Weights of a small image super-resolution model.
Model: 8.2M parameters, arch unet, norm batchnorm, activation relu, widths [64, 128, 192, 256].
Training: muon at rate 0.008, 8500 steps, batches of 128.
Data: 155796 training examples, 7.0 epochs.
Rows from block 7, named by matrix and row number. Rows with one number belong to one channel. Each number is 128 + 24 x the weight over its row's rms, rounded and kept within 0 to 255. All counts start at 0. Numbers have three digits each. After the name is the row's rms in percent of the matrix's.
# convs0: first 3x3 conv (model.mid.1.convs.0.weight, 256x256x3x3), inputs 195-207, a 3x3 kernel for each
# convs1: second 3x3 conv (model.mid.1.convs.1.weight, 256x256x3x3, transposed), outputs 195-207, a 3x3 kernel for each
convs0.55 098:114156126122142117173147089093126115123093110156082129125133108117119129116115093124127133128125123139145133144100131127123097160129131130136140131124118131138142113123108130153145147150151126172149062107183175171173124126145154116125078114120117122133128123143125119144122116088089108110079074110121147130119104122108102093136098105130161135170158152
convs0.56 089:151129141115112154124134135127102112114109154119127130143132123164124091151160117151143149146139127130137114095087163162117147122122128131141124127124112106101110101136127081125174112100090171139127104164122153200174175127097088128139102134052130144130129112122118124112116111094133087117119128179110116098112125150164147142067147091107094072118140111
convs0.57 102:160109110140133115097128090143127129079105114102157132165129128105125106170141121171154123124084099152122110134127151153131096144136108186156135114080144174155105176153127163090079161057090116122134144114083119155093161132114183132086160135133156147198143116167138126119173132120131078122132099118159144145115097137150143139138121085132122118112112110
convs0.58 094:120105165127138121105120162138188138173116183128098147147181172131137156129147149142149124123142135103110099137148121107148110106131104144139125117139123138117111101144107096086159144083081099091083136102127105136077150128102124106140109119174132138168142149135129096126080101103114141132130105163116130130136110174147151122112126165134156104136178118
convs0.59 091:125119133110107162132171138081118078127125156098163097142119140144104102147113140141151133151149141147162150135128105158147129138114135148143102129130127120123141113112073162110158107122118088109154128070165153099157104098119122079094092129115141145110116157133160148118141146122139136160090175116166142121142125107146137157115083104141138113124177121
convs0.60 094:121108103109074088087108094128155147139114100106193151163153159124171172145149122158155098112093085151132109132122110125135128117097130113127100126118151120106117100116102133147081114160100122140109097111099108080103094111126085098114087152126146126140107086124123129122108122152148118118116157107127122121133140137134131127170114151148109164145125172
convs0.61 090:132152110130165148104108070136150111119109135117137163152128127148113144144122124169133111114129132156160124133113136115089129142101144153130142132128174149147115083071089127123121173155100128084096143131136150110157123112125147178086126140147124144159113108144143142135136172129113100089082123111148141163112116177115125109084172134143112178122109147
convs0.62 108:098101120117081087142140126116084140102090164116127129057104121101119169120141132167154113179218128171193147161159138121087126119097147145169152136193175176202136100182139135104139118166125136118134124144120129114135132109124135084124136094108100147141096137136133143126118146120148126121148112116139108147108108177156153110159129111126122095148156119
convs0.63 105:116107095098120094117147181130109097143143091123163127134133113128132112110110111120129125125152135120131129128169122096113072134118131129132112126150101101121088117151129100128099150179158161132083088084095177185085138170097150188138172155142104133140126130125112128149147118146143190183133138171129146127105144133114121122131152138100152147161132167
convs0.64 092:121164135119129161136136094138117153135143101152130113180135129168108127155154133150165117145126097142171130153154108101151131135114105136155122135132114153143125133128132118119147110099140147133110141137133128097142092118103126160131137160140153153139124142117112129116098084134151164110129187148121140105126131118138136152117104116110100110145148101
convs0.65 108:097102151106116177175151161142124112142145115082120174120128135138122140146150154117143138127127119132135135131121118167145144155116196116161147146115124119123128112152154114176124134110119145151117127160099119142136083120146168193164141148130125142148116138146133149155140154142159152153114131137121134132147146136128150133121158189144134123111119138
convs0.66 104:101113103126094086110132163134079162130168156100152113138151154109129127129129121144148144131150129130138131141088125171173135141152122156154125165122105153153134128167174108145136139156143135140067113126140104161153112139111112067097108119096133130144122118100089112128159127103136147091134116086141146155151132127108126146117061126101108153154154082
convs0.67 105:133145150127119115142142080116155133096145124155190111110104119143153144140149132113102107124091110130116115137139147167131153137173178110112122128106131132124119139108085126167143119118112138116149198171151123147165123111111132144117165113103128121128133128140135129103124118162099134134163117139144123149128151149127137130129109127150161137127142100
convs0.68 107:152129118120103134080123141134126114099137126132106147131106117137113100174154131127103101135109137120115134153112068182175136166138099133148140145155128152117128121121118103148061126159139067134127135081136100149090113145106121108146122132092129128128122133134131134131131100108133124142119151130119097136116138135157138134103130088152137174118159179
convs0.69 089:123152110158179147152079103130134120137119142146095106154154146179179166132120134151143114118103116137096105116106120110117115100129106126111105110122141166124124079106103083128050160117110112121147116086155105102105096064095099087113102110122147122124140126152117110133145128124104098102133132093136131122165162156133108146163124158182133115128092096
convs0.70 102:170121159182104135136088136131126145128166162157096136131133122140148152129121143134136130135128137141134138094134116104125157121109134120132123125134153144107132107121131120109156136120119121133155128142180109101136160076115149130107116086109126118145104107150120118139150104134141091095178085122123107134148121179150100150116094101139099122149148083
convs0.71 096:150087051117059079141121119087075128125084139150122142123104124130110129126119127126124124123135131122133115148149122153141121122174155119125121129108125140098124142143144135124133115140155107142140100137121123089197141140136104144108122137107109133122129123129139140134132150125142159160137087095142126105109140123118129122126110163138073099134100069
convs0.72 101:148124106190095127165107085116152138121162175127130095102121114159155127139113137140187163119136152121126102116122123114101139126172099138151158127135142113116111133104094104149125126150154088141113095121115115108088151177107154138086124101128163147144111118128118123143110110168162101154143102104114159131105169121126136104151113108140116088154155083
convs0.73 104:138161156180126114107098112155147119155148162156145169121105134121099124138118110114112111116085119116102138138130134095087091146163113125132100148151123156152159117097128122141152098135125117104102128146165139170194181136103139084105161108085117103108100104124120148135089111138152107112103128144124115139156144161129153157137139123165088117160086080
convs0.74 088:138133129123135125136101140169105103105101131144120097145166169166137118146146106154160152156127139130100138146100123081155148062099101119140145124142145126129138142145141144129128175089093150131131166135170175105130154130148142128140098138096126131135108136161138141125122089098147108143122102132134108121134106103146124127109119111090120104103149117
convs0.75 110:109091118131129178135110111106122126134168100096133152147133119088088107129135137148124131109098076154135121122130132111188099091104117119151137089106096115161143133188110103142147145121128158108125146134150140064077143137106081127163139156170134148140106160117105109137137149144127185162144048119112112139117105118137142155108090111160164069104105136
convs0.76 096:115122104124160085149168152087175115162122120098103130159124118161135118153133109110099120150121127128071111101119157151113128145136130133136119174156151110142133090110093123120133107106153157153094147152055121118109082100111074084087119136144161157130147173162160134141115130123140106154103101113140133136152174118138115116125163154126161138130098176
convs0.77 103:175188167137150137160112111185167154135103143110089115135135125138132129138120136164133118135127107129129115168146150165154106152125110169164141150179136134129124126128132104119128096121149169078096111156156107101160112156106112157105109098101119127115119126117097124103134124111173110044097117131142149132122129115120129134097155096126139113145127133
convs0.78 099:129159128142100149160152127117125135132157118123105140097111144127119132147146120097104112109123107145144134119090083127146141164143101118089115137137143132129128150115136125122113132158127140154107129182209164136123110129110157090107123127154136140138134119135133133148163165134150118143098119162149133136142113136105110140123172150156128168122138130
convs0.79 098:115138119129129126150097098113104115118127099131156100132168112091161129138128131146168116135169133105153131128139132139121118139166125110154148133119137127156092089135132087107149091145113135145166127174128094183153143198124153131103089084121146142120107135119120159121109133126161145167171119159147145140127120114112147129127151171149128170146161115
convs0.80 101:124124127108158179129104145152155119090128128126126105120121123141112114109103154125156122140164093113117133151091112126107123095099146127130116135099103104116153107110155128133108098123109146179080128147097112154108110107120131144091154154119131137113134132117109109158131103125170116125187131123148146126156126123106087174129119153140177118123160160
convs0.81 111:097108136133182174115185090080110123109130097140117106118120130130142132133127111116114113120126132126123114118103110154124135163130132126120127124131133137120119130128108137112135155113115142148153115104132110132153134137161130137153198137165137124126142118129131139126055090129091094140117076084127126119134133151137133126139157147146139160092093094
convs0.82 107:156114112169098093109119113107167110194129117131134111101134121086104135138139129116146151110131111123126128101107090125129128136130145095161152110120160145158133106122137124153176142158122158152137105146128083128117157158136120072151111070104132132150116130114135133133103118061179128122155082119120124120118113120118131134114121165093112094088109105
convs0.83 094:136105107138106104099135119106112141137127110096129109148137157104115125157135136136116132137113102128094124097146131105123099105087168164149134145131096152132117122114088119125115136090072102097146108115135107077058109160155088168130149080089129129157139148167154095170140133136122125080120095067144136140125189154188181191172113086137108124155127091
convs0.84 103:122121117164117109171154112106159118147119136132095123097110110110106127111132112123117126098112111123097127178192134132179152147119112150137132129114139124121129172171161122161106115137111162163164148111117117135113140122133134111106162136154122121140133129132172119143134174165118113147167138110140120115102111116120143144163147152123096073080117106
convs0.85 106:100115103148137110138168135127125108092105150114139118141130157180185144109129158139162161121156161127094151107167117113124136124122129127132093104102115056078133116123139126079132159109135156156126111119141109088119088140111050113108118165070120126116135119118090124135122181123115103127131083083153157126137122123098114144180145118157117128144164134
convs0.86 100:121162154129181150112151150201148141155133126113106149099120146142102132114143128096108120109115141106106123127163144150149183138128162113113143128118130142182151168134061113096113141097106137131171139149108158177147151144114127123154142092125130138118138130128130117120136166109129162109120107103110120128104132121125147136100180147142147123111142193
convs0.87 104:093131103137145124139177153094109115112086117111106165125129119119137133133144151115107126126124122147120127136132126125166167129063086107129139141147125125131126093106121171125121134093140108144117095124127171090092132119081119121140109110115129137131159167125134109106114167125089088078158158180133118134128125130117126152133136159140123165118145161
convs0.88 097:120094134114116157127134148123114156126152148127168136142141128122126130126113105166145122111117115123111125129125115153152130107091102143145134096098126140094125147139141141144137129123148155122131150149147121168124157191132147133111129168141152128126096101130119113137128138108100094153106127138137143113135116124149129133125143110129103096165193063
convs0.89 105:142146141157122143129109095146195118161169105139176161118116137125147118132112073119131146140157156147152118121092090148066107107130108140136126143151150156167134156155155177175109163132122168138081133099125096127141132148146189205134162185166139129137150144157136133147131154177140130137132170179148133138141153136146144144141198166150163095119157097
convs0.90 105:125114151125119155124150134063153109112085112126067118122129150093129125096080108106121135097095123105095108112149091157145072165103136135125131131142135129112122106141130158127135168154124136186159128088157103123098115123144104123145125151144128131130127123127128155136106097127115100127142100086118128122153132147132101128157108097142143122137138175
convs0.91 102:137140102132142137163153128107120133109151146140138138140198140125149127116146145175175119162175134082099094138108108128148124132145099129141114107143161101110127077103095100105129144116151147146119145144109148136124095123121150123100179155110145132145142148165101102129116138135121118119158089158132201113158176130094135155158109093141109110183109127
convs0.92 105:144111125169086137130081094096105145130115171160123092121155146087131114152152142132143156145159151137163131165140098141149159136118138129111142165150161168141121111103113141160099089100110113114103182122180167139085120105126101093147136122147120132145168147133127136147138134105113123083108098118126126146138141126145128138111062085202155079166135083
convs0.93 094:092125085105135111119098112141143116116153111142130096153162096150131101089121117159137129170138163157126156121129149120139099125174073131135122146149115165116125153102117141117123137103127137143028092162150149154127100103100088064120108133097134124128142133132139117140095095123129130124116104142136108110155110144143126119111116137144114165071138095
convs0.94 103:111147145099115099157111136113120152129111115089138144113120126112116118110147140134141135139145141126122130129137164159125119142123175129120124113117141120121129131092082139129103125116114140154158071114141129090145137143119142116131144083126131129107142134115096112135141111148103108081141146119123106116118149140107156143119156138129107111131113164
convs0.95 090:148123141113128132140120153142123168161130181100121164168151147130156141161139096166145134084115116114114155101116136126098129131092112122122127130133133138110145101148165090109131143071127118111137111089104165107133120139114096105150079169159150148132133109137123110108118129155112117116110106129152147114142156119158119136118103130125115116132149117
convs0.96 103:127097162111126148098094103108117150125133186122120143116110115154140128133141116088115132157149137129142129170101126146156145106165151130140142129141116138168116101069105106123118104121144137110135070119127119168137128122130128116154150117163108112118106103129106127160119113124140145131110114090126148126115152132118134117098114099167130103167139186
convs0.97 096:120133112174156087106149145127152099137170135074100119163163158110133127125141104147158111129144132101125129134157133114134152088084148129152134105123113145150151095144139092132129096131137121126107108138123090162144165109140150131158076119098154121132123114142141133121144151107133154198149136078138147139143180146161162156129118150140121172100120135
convs0.98 103:136155129137124066162065097154121136137135112129136138138131116127121139110137128166131109157118110147160095115134130098144150115117149130109115114121108128097118141088150135125189067077166168074136183117159165139150154135154101099108112130136132175110141168123107135133123117169158112094154120110128106128178147119109152117145135164175124123113135172
convs0.99 096:121116092139152120126178140118131101093150120135123110133131122128130120146161132125134131118102080160152124123132158093121113094105091141151113137135136127129159126139113102125152073141132135116120148132113156112085137127150065129120131105129149115162120112139136091129143122143124088165114101163145156142109160159124164177138190165159158168133152118
convs0.100 091:122124125124097101080129100132146135145121120100123125188171181177110117160111128181140137169158107169123086097127119147116167122126111126127137120101161125121142119104155103118110088110098100120115115149077104156070059101108110104137082081074134138124098128115100119117103100159110122124136153149134132138138116137137147105102116135119137136116114129
convs0.101 107:114116140131115150113121106100139169104157157136136125110127141086111116124105142120106111126118121130149113130110138098152167138112135117115113139119134119139171153151159152089108153081137098094130077120151147176126116139164175142060150124114136119135135133127125120118124126121144149128146135103115123133150138136137141138159141133113130022136115159
convs0.102 109:097129142102136156128090148097120105111141112159131131105119130111136140153129146091126146145148148138107133113109162092120120102100113114115133133121121151154160140151141157104114180108121098105106152160057125142149099113169146104146126101104131151121143132127164097134135131157091122126134118127130127116110117126115141142133098115170139166156098117
convs0.103 100:160110153143132091149127112119101140133121117110114131160152097130125127131155158133165118131159131111145143119187096093171108112132164141128134119156083151151117111151135134139121136113103165117136128143138120126155110137146071065117119112135152112150166136146147136133153091106101062139078114131129149127149132151159107139133143099140101102093093137
convs0.104 096:111134143132122166163183092157142093141110115132121087163138163124112139157097123176138132148083101136126106103090135098094116104139086111125160153100132154126107140145106106102109109155124160152119118116117120078133115117101107099100119098123135150153137091148113114130120125089075126156111122071109141149166143162161191194166141097113149134188153120
convs0.105 103:143187143110127140106127115117135125144190148130178123124110125169170142130144145125158123160170122102125109110135163124155150137095067130122116147139141112124117083061107133135125120133118134114135142118162061096108084166123096107139134125144122168137158185124119122132100128155120166131110164142121126118133167122124148155112118163133163174119136110
convs0.106 104:069137175099162111133108132111155086074180158091134126111116115116125123134128113120118119138131120124118115116163152097103171112117152105134122129128125131140112096133128094126105109104127153145124173133096135148143143090130163088148102116114122121098125148141118122153154150157137159124121137180124114117110112133146120113155104133139128124110127109
convs0.107 100:120112111110093108074104143108126138126122118094124111169174156137149107140152133148120133130121136132132121127139168137146120121090120123117129108164091154114100125147113126159161102126113143159110142116194121126121071125135106120116078092112156127132149136129132137100176185123136124108134140132152106132124146170164159137136149152121148109068144099
convs0.108 102:118179128097080130147100166104101114173114135094103184131104150113104161126136170151131142190184159152162106076093115127110119128134132136116150190122172157158161171081078125133130138162141146151108112153126091117093133114171141110151141182135153128136145128119142128106129112155149141114121147191141123145120118158114154123126151143095164151118088146
convs0.109 097:158122137141127144145095116134164153119123184155102100154157155135117125138137123145143141154148136128156148148082114134141081130120105137137131131163122148143124152097135143088154125129112123122098090107073144150130147108161131173187141155138136159137116118119133144141129117153143077171154157135126122138124124128151156135149113131116102119077109092
convs0.110 095:136146122133119151123147126110138136110116128141145120175099155133126138143140154124148130163142110119135111133079106146111142102096112133132114137131108124125144107130098094131106103152110121131116110142137155171112168122108157068116094147080123110108137119121155086150111131102117122136131098091130161135159184131119119132149129136126146107108141181
convs0.111 105:137131122112088152135145146133145144101146133086166112106115122134114131114117125109119138113118129128142142154148123127121101138163114126135132130143129133143127141084104116125132137130136156159131113158124113120144088112135104134133146164087128125123130121115117117141126128073106144124096107112137122111129144116114109121143155123104124172121105123
convs1.55 113:154159136117139148142182162147135115117151127156164128128121125124115121105104139135111117144143155126124105124090085148135104136141071149157144111099126141121114124139144141142119161129118105128127149145160192188145183191158142146155158144107148130083136156135131149138165185162160164152122145174144128108152157131133120089108103115146133146161119138
convs1.56 076:149135139166130111120165153159150144140132165122155132158135149146148138083097109131125098143146115114084109094082102128143120150142144146148121163172139168146141103116123116127153162140128121110135105109098130105152134154169068128132123146117123095107119086132126149113133094106159148173111120159132113152113142182149142143066061114055100157113118171
convs1.57 109:159127131098107124118118123129102170127134142162146095118097128123111099106111145152140122177141161121111154100105119115124130065106138112175136143123090131120095169161128144160161106127147132125097147133123141140111117104105137119130103080116146134102141125129150145137130137131099148142144145133133142126107135151087160145104077134160158140148130161
convs1.58 061:167146170110113145092127152116085082116121114121097094157163133130191142124141104099131141138142112157135139080092121071064110120099112152140159133135118127104120143137128100136132138139127130099122134104111154135085173171108133167121128150091130095143074109136137135114118107111157104152119098126159124138125059117125123113097095114090119148143132121
convs1.59 070:069086151120116154102119129155134130117124098096122128138155146130152144111133110163179150160139142161136113115113099150104113135114099104086141112115118121104116109093102132102129142122128120159169108139127138134077165147125132156139140171147072129122079064093116061081129126099145141129143121110141167142113112098137113098058095093066076112131114139
convs1.60 067:163157172164139154133158130068099108094137105095115109163150127167134161122087110162176110146120122150134134115149110149128131114151102138105147149160156135160128152157119117101125167146128092123138127153113138087088200155150145124130127138107114110119044069128137126145119142091115135134124117143126107121132131142119119133111087101108104143125124129
convs1.61 069:090145151126152128141149150117127099136113118124130189139120143156153154136107137145173161136169132139139138112110167116095135130140135118125106145170174100118138149144109109098117133121123139146154128114105135121094148157125090091087168138130132149157105140166134104125109141116142146176092122142133118134122133166129135138066108109067103095128143095
convs1.62 118:127108124097142151134167152124107108115133126144118126119121140111115134135112153155143144154105120119130097126143156101155170145124150149168125129116113105088129127104137102098095121097116142117097097102109110130135091109129092126133126124141155128110138129101142136125129152138147149146135100143129080101094108122131138108119156142150179120141131150
convs1.63 106:132158139123140127111137115116080078113097107157143102155165160145120127135125141117135117110132116108166129161138123178134114166098113125130122146143108145149129104091106096116100093094123129119150108081132160119115095129121137120161157135122134107130151091105187130147113086147132051094141079096113109151108115120135120080101145166145164155150134127
convs1.64 069:169110144117119121124110129089098126086117142098080184147175145131149168120120113118167142132134156157107150119151116070093099096131124146139175109126151136139130166167148121102132150113120075105139114122125178114102167144129149168107141163093088109151083096144140144127127106100126121130142132154126129143131122134131119122105111120096115158116130143
convs1.65 118:072097119120148143114134143128165132119115130133133123130129118135128110162133170145089092147103104101104121100100115123084097135088075150150141119140142075108123137113149085101150122127132146112145143130160109126094118146152157173209134161174133129078131117097162137105127146150140149150126146167150114139146132131152140115141150148166113118130090113
convs1.66 132:113128147113098137148112160125169186130111155156128103109129148135121128173179110173113175154163153128112127113099091147103109136117119122086099142169120111137139142162162138106127127150126126108107154134097165139131151165111146128138141146165121116140146159089150130122117111117123103132144102140154156125118149103107098103165162179143098146131121154
convs1.67 137:176097113166108146104098106128074111082101130116146129150153144131131155133134168140101095093142128127141170107080102101123144113117136186135104142104070134096129135148121149150116107129099087140109104118083150136112127167138105129132166142142125140147149110121134078121137131131120097120111119128141169123158131135135105101097134145129122158132141152
convs1.68 109:141111191141129102125159152132133098113171115174132117127122110145124114129105118174146142145059081140119121151172135178147112152132135098109134143158115108117139101137102104123121114132135147160107160102112143127138113136132165150104109108104157143102125102140119122122177111141137078103142108148148147139148105128150156150101103132111119116103106128
convs1.69 070:105118165154129145160149145093118131129099139122133191145140131158142176128106081146143120135154163129133160101107125088112115136099115136123121112146164116117143166143132133079112142125151119133182139149130150150122215205135168151107169157122092117147144113123150105095095108129132135121090078131109113138132083115118127114095065094092119134105135127
convs1.70 124:189163126151133095136119127108123150147129121143139131145170087127139116105147126137117111120144147130153158115122139101106140106117165136097093158146123136128136110152117079125096083126100092110153086094139094113134137148135099137138092080092141155151150150169117153154099150106132173100141139121108117156099124187106105152157142147136138133125138105
convs1.71 135:092111114143151091123158104127146156142151118127135158108106121127119133119131126133140166106144184120133147118103186125117180123167197123148093124156117123139101117111127080156116095147105093099107106099138097123107110141113130107093135150108111136117152143120157082079111110118141147150126099135120134112154147109170137064116130163138108129140124122
convs1.72 135:134118114103130082125127101130120133132136127108123110139128124110146148164124149156148136154102119141095086088122116084110131165157174147128117178160118174144147137123106137139107123137110134102125123081126149132094122145125139126100140145130085107139094103102155121118083131121112105095101099081099129130125116120121152139127140155106095137116075102
convs1.73 067:097113149162125110165151131128097134105082117131078117132128119150127142128135136125127106147111111099108121120114098124099151138105132141145164134126148140131136142137112142116111111131109136154157158151130129149202167178156157147144125095084091146138109120077113117109132157128150156151137147143120173156136144147135110115079081111099131103151155109
convs1.74 073:105167171104137175126102142138131091158141127120099133139110137146133138106120102141127090146120139119092119117115097138142110120117115151133116158136142139137151131142131099105089112092094130150126147141152123147125140142127131149154085127123138135131115128139128156121143130140147117145148090122137135124119163143137157119089101120090159164127185145
convs1.75 099:136107133107100125131106137143116099124123120141122094132149132146119146129058115130129135170121135135112087131136154133055074116099136115111127113153127125154132104118137112082127111089146143123102140091087194157142095109109113119087114111107117128096138141102169163129110081119112085145151094125121155141126122136122106159124119097117141109158152141
convs1.76 085:108071108120121170151140136103063146108107115138119142121123135130134154140107073114143103125153117128129141113112091095128106143134089107104136134112137123109115112131132131130129161127107096080172119118158128131158147165127108137098154125103116131134111122133122087090129106152155161135092081099116158161122117119111149107124098111075047119134153156
convs1.77 112:144145134162134101136093088143140108146104097136115126144144085111113152166141154168143095133092129103138158129097092117104107125142132118126106116140106146177141159137147150147163136149126098118151133121114146141117137116112168086121176166130156161148133106128126096138167173187119158126112134149135122125145138083119124127111124080112116100156157140
convs1.78 124:140125084113089130169158169137144117163138106142135129149141137165123151127146161202128112146079090121137153126139125132088135135193138146117087150149114150148127139085120132111137117154150132103133071108162126153145094139198129151113091124137123124130118164138140146124114112121113164092119154109131077114138113148151143149109124122090101098109109123
convs1.79 087:141085100121156147134116117115129140096092131099080147141145180170135130129109096133120133108103134132137109114137110157126120094118158100080136120113138117086099132091128094111124117170108114055135145089119156170139134118114149102117133121141125093160150126131151151098138093127167112128133115126107102146131122110131169097145091115092079139132115126
convs1.80 115:148147112154146057111117122133104107132109094148127182153112128135129153156182115141111140112118082179081106140131113176136115159144143112136103144140129131115138142057146114109140179182170139131179108139143100092129156122141133116122118121107116148161123081102109112128126114113118133126112116114110163168134136179128121096152162129124081129142139156
convs1.81 130:135082147133132170094119141093103121087125118126141131116118141134126151105106152111123106128145141118151159080105101132161129125102099188145146164126156108104138136145152127091126108102104129119125108124091150130105172176129147163167141130128128121091140138073138095087112129130136107100148147116097098103131115081108118090186201168166132141124099082
convs1.82 111:122171110129129096163144151159132144125089154136106124132112126125090126144084134161136129146122108132140152106108081059105137079169148118085099156070157134071171133120134146095091115146155150128110087094129102172120063120154109124086064107115127137114108123139124119109114170100092159134149137113115117119104109127105137120128133132155146097114103132
convs1.83 054:127138160077114127131141158097118120119107107109076119179178137177156130102141112144147145143163132150150113096102133150141130167139107141144133127129129172139147151148128102098117145140116137123143115112120148109123182133119172156137114124117064069127074104111115121099102104131126118114126137141125127142129122134122130132058091132099122163114118110
convs1.84 115:115105117155129105127130106159163160155133132141126101140147154114123124122082146141128126154135117118129181129125121100117140136113142126122097130156140122149136135104107147117127121129135133105121147151153139146154130155116171149109112093097114135119097133108105142148100109117143135119159112124139162167130155161166149134097095098151145145089109159
convs1.85 082:138153147143118098125129130132099088144159119121116138156150097165102138099116106129130120124116116126136156148163123137151131131136136109136142148146162172167174110149145127113127113119123124163141119079095165130114146139129074111122145141113112095115090095127121097079140140120140132126150094106104123111091141129157124122110111126088068126073123147
convs1.86 131:134163163114104118112086077132129114132108100146135095150169169094123109098135140124102115131122161117114170133127108139116103130158137130124133142169114103143111137130142140102153109099169134152152181124133123092141152157131133131123138139121142160108151159104121124144152132132157077110119088099164146093162122105137134134110101136115108130093096160
convs1.87 115:155129143185118108156171129113124146113141164126160132132098103078092122117081099161149157147139130130126113148145125146100107097148159120131169140145152149142124080135146121170153128136129171145144130146117155172111115089116122153144107102098117122115116103101149142133123092096146123144120108112142169126145170156110126158141134143129180156146097108
convs1.88 111:132141123078121129101120132133142153132149133110105093146108115135110139139152155172122112159142147135134166130104119141146082096110119120143121170143120151123138144146141144111127109095153137112131127142113123132111133149122132108099057077078160141141156129149158158096122136149118107116163083128113153147086147152104164138129118102130120123104116116
convs1.89 133:136143148108101127130118123103098159100107141118101116193144126166165107166137124118140170104133141120143151154136152152140120144112090153175164133140162122117148095105124104104130142131157132119131134136113140149121135140117108119088147143122126160148136144125133106103152161138144114178098065143078104133112118113082077116147138106143079134141138127
convs1.90 134:123078107118151128113161149114114135108092099130151131104083099142097102135127131198193154142159138162158168091116126107152141137171139122125086159126119154157149105136154129132131131143130118124151146147184146126158121107098138111122109124129117125106105148133144096098122122120118083152124135156089138144127128092158152135142145159156120121135121087
convs1.91 080:123111129134115141113141162130138153132141141129103158134149104150162159117125072137124113124129120132129121123111089124100093178130141094071118117136175120157133114104119120112110147133118108122121117118139157135122160160134153140091196113089092119134102081108143121098141102126160104102106107110095106154110116130142132143096068102094111096112127136
convs1.92 061:130108143147121152111146145073081123096093146128127140182184153179199165140149143164155159112090148131107114092100131086140120109126136131091127131137161109122124131157146178123104131105103148113146115095099153128118164146104182138129123155119142114138132120125152126113093121153126104120111109151129114130145118119107112111106114133086089105093109125
convs1.93 080:083108146136157132144121153123092161140095150132143159164158148147158161117110090135181133142143137116149109112125104138111095117121094131117177105119180105129153151139130105096127150127131126106126131110107178145117166163108123135126111143138156129131112093092135136131123130149119113122086096136125090093099098113107125097087097107093107123120096086
convs1.94 139:118125138138149101166186182173145129142121134150126127132132143088144173101111153121079105094111120128130161095116144136178181109124164150126100132166110120133124126124134130146123109128114137147105139145144130103164084136157103118165103105149152139159159126128129144125150079127106121130151112130129127116109120126150132148095113142135115140105103141
convs1.95 071:137164158137129145101130132090073129131130165107100151160164166136182165128138077106159144129149156132134132094111125100111115134109134121125139097120132119145111164154145135082087149119128079114181101098153179141139175171123154117076135129096105123154099122140129145096133092110175124142152110111113115135116110123135145118093092126102080128109088097
convs1.96 114:135159116116102152119133142110145123088150176122138114109135131180121124144142123129143118163109118136096116118154150134092123125091101146130124138111083122102123132129125118125110136185131153130149120110111181124120078078106135127127125175114110141146098110166148127093167141123131143123137118113121139146132163142166135153129114117151130133138156125
convs1.97 080:123110167132112119097080121081079110098095131114104137141160139154133148114135081109140144135143141112141144099118126131143152107138138110130165138105185151139112138132099147134102165133087112135164128149154124136107180136145138102108118113101115102136135102113138128128156164141122132119133115138122103158116123124101112076098066100083077109127152138
convs1.98 107:173134117162137100171139144100111159121133158117132147132152139117138135129129107119110130149151141129171137143158095115159119143166163143116169143142163142172119111132135118117121147123111125109158133093132160149119147160133142173121126134097133121130150114139137147130167123106153144093171133101147094096129080092139106083106089107136130113136154086
convs1.99 067:126128162112105114109110112068108120104106106099084131168129138199163153146125096151141117156148137147146137120117144146156154115122122126114137130112144104100116158151122091106124130140126129116140119087119156107107202166145151171139144160132135096101093094101133116096091119136123147119112110150121139158107097130118113107082105115097128123097118132
convs1.100 067:142135159168156149114150139107101138139107135123109149156173124162156126117123077120150154152163157160154131119150133130131102145146110131130165108107159135110130138153132110085125149133102095095144095094126141157126170169137159149096113107093085110140097122116108112100112085090140135133130122130126124143100118133153142111091079071094084129119121121
convs1.101 109:112125098121135115150167141137144101129109128116143152171139097101127168162113144141127123128115157122140142083105126090118143083119114111149129143151137127119137146145128117119110112111082105074091122111145111112141062137124105105162144114112117147152121129090126101136141171137164171159160142157117104144093133118117121121161115114142103094149140123
convs1.102 114:094145132134171184114118130163166122108110129103082142121127180121104146141088105129145135157134155118097132140130162152152157165116154127131118162153103149188155112122126126138090125106116107131140111167140157180139159165094184184121150137124138106124137153090142167112102131129117154174110113130130109161116169135133179141122140125117119097153120135
convs1.103 058:143116156127117140121151148102093146105113149131100130162127165148127185121099094111145126137115100137138121097117132116076124106137141110147131142136165124095085137131145130136139147125100110119155103098104154163082178128103159132111103144124113113117086113113120140094093090138129088168148126148116106144126053079128155171111085108091121123100091108
convs1.104 059:134126164114105117092106124067115098116134112108095090200174155196169125117131103152154147120108126150133136068104134097145133134130102152139159158152147140131134149125149145091117174124104115145152120118101133125127143125142135141127119157128086112131109124126122113121095132136126128132111115145126127151138170166127139151064101116086152149133109116
convs1.105 081:099076131094124110118119138112108120114125125117074133131120125168159145130146090160153115131134161100103147132114091100090099153105100138112120128119117098115098122161134094107124151155143115136127138165153157140156102132100126137110155183117080098082084106100089095093128092115166150124158083093143137130097113107118128113104121121092102139150172147
convs1.106 128:132127160104107173119099156098149120112153183137132135125158156087103108174127130105153137158125139125122122129161138156136131123118141136116119116117103093122133125114114116165125149157123128140110150124058179143151106104104145158139159133163142149150135118088153151097103150106138152120144107120162107103146156108137138106162141138161107096146143137
convs1.107 070:113146174109110133093073125123100109130117121113134085176157133149176149110094104138124109130133117172127103127145174144138141142155120105122145156189159170186156157096093132119093131120119141115116103112097161147137143150122159112105113101088125095137112135168130120127138101116134117144100103162105106113130112121162126167118086117119124114114089131
convs1.108 102:165173146149125124151161145110119101117125136124127100124137150121153169108065140146165151138108106118118089120128176114124117111160124122166130132124133126126090131103114141102131128122093156099111114109124146150155113111147119110104101103127098103129135165129137147143161165153155138112133139137109118094146124145129126132138108116148108106158090145
convs1.109 103:147138127144087124121105138161136115159112124161110143139091122120110118137103144137152131138121119153145158108130153119110129140146136121138137142135181143123150132145141086148139144135151187151127164168155145113095148090102101129101116132101117139149117113105132103071112129095144120089140120104123096098117108106107127121161165135118113117133154104
convs1.110 071:114104102115090110103127110114116076164093111114095157163128137170144134117095103153123087130117076132136127150155100114140160131121161131117120133128145145134146137167162107157146141140143113119148147134100122121101132155133114131119132177148114134122114118142111122136109140122159158125131114115145133167125113145146148145084109100103123117149112110
convs1.111 119:109130128130179146112155155124135141129114131095083104115106118098119143098144142130106108143128132127098144121114105153099073123075098164138131140092098124090098103122132103115117119112118120123118129130133137123158146162155157188178131113133126161112163173130155140139152128122100115141121157144099119113140129114122141112128153140142107081150122073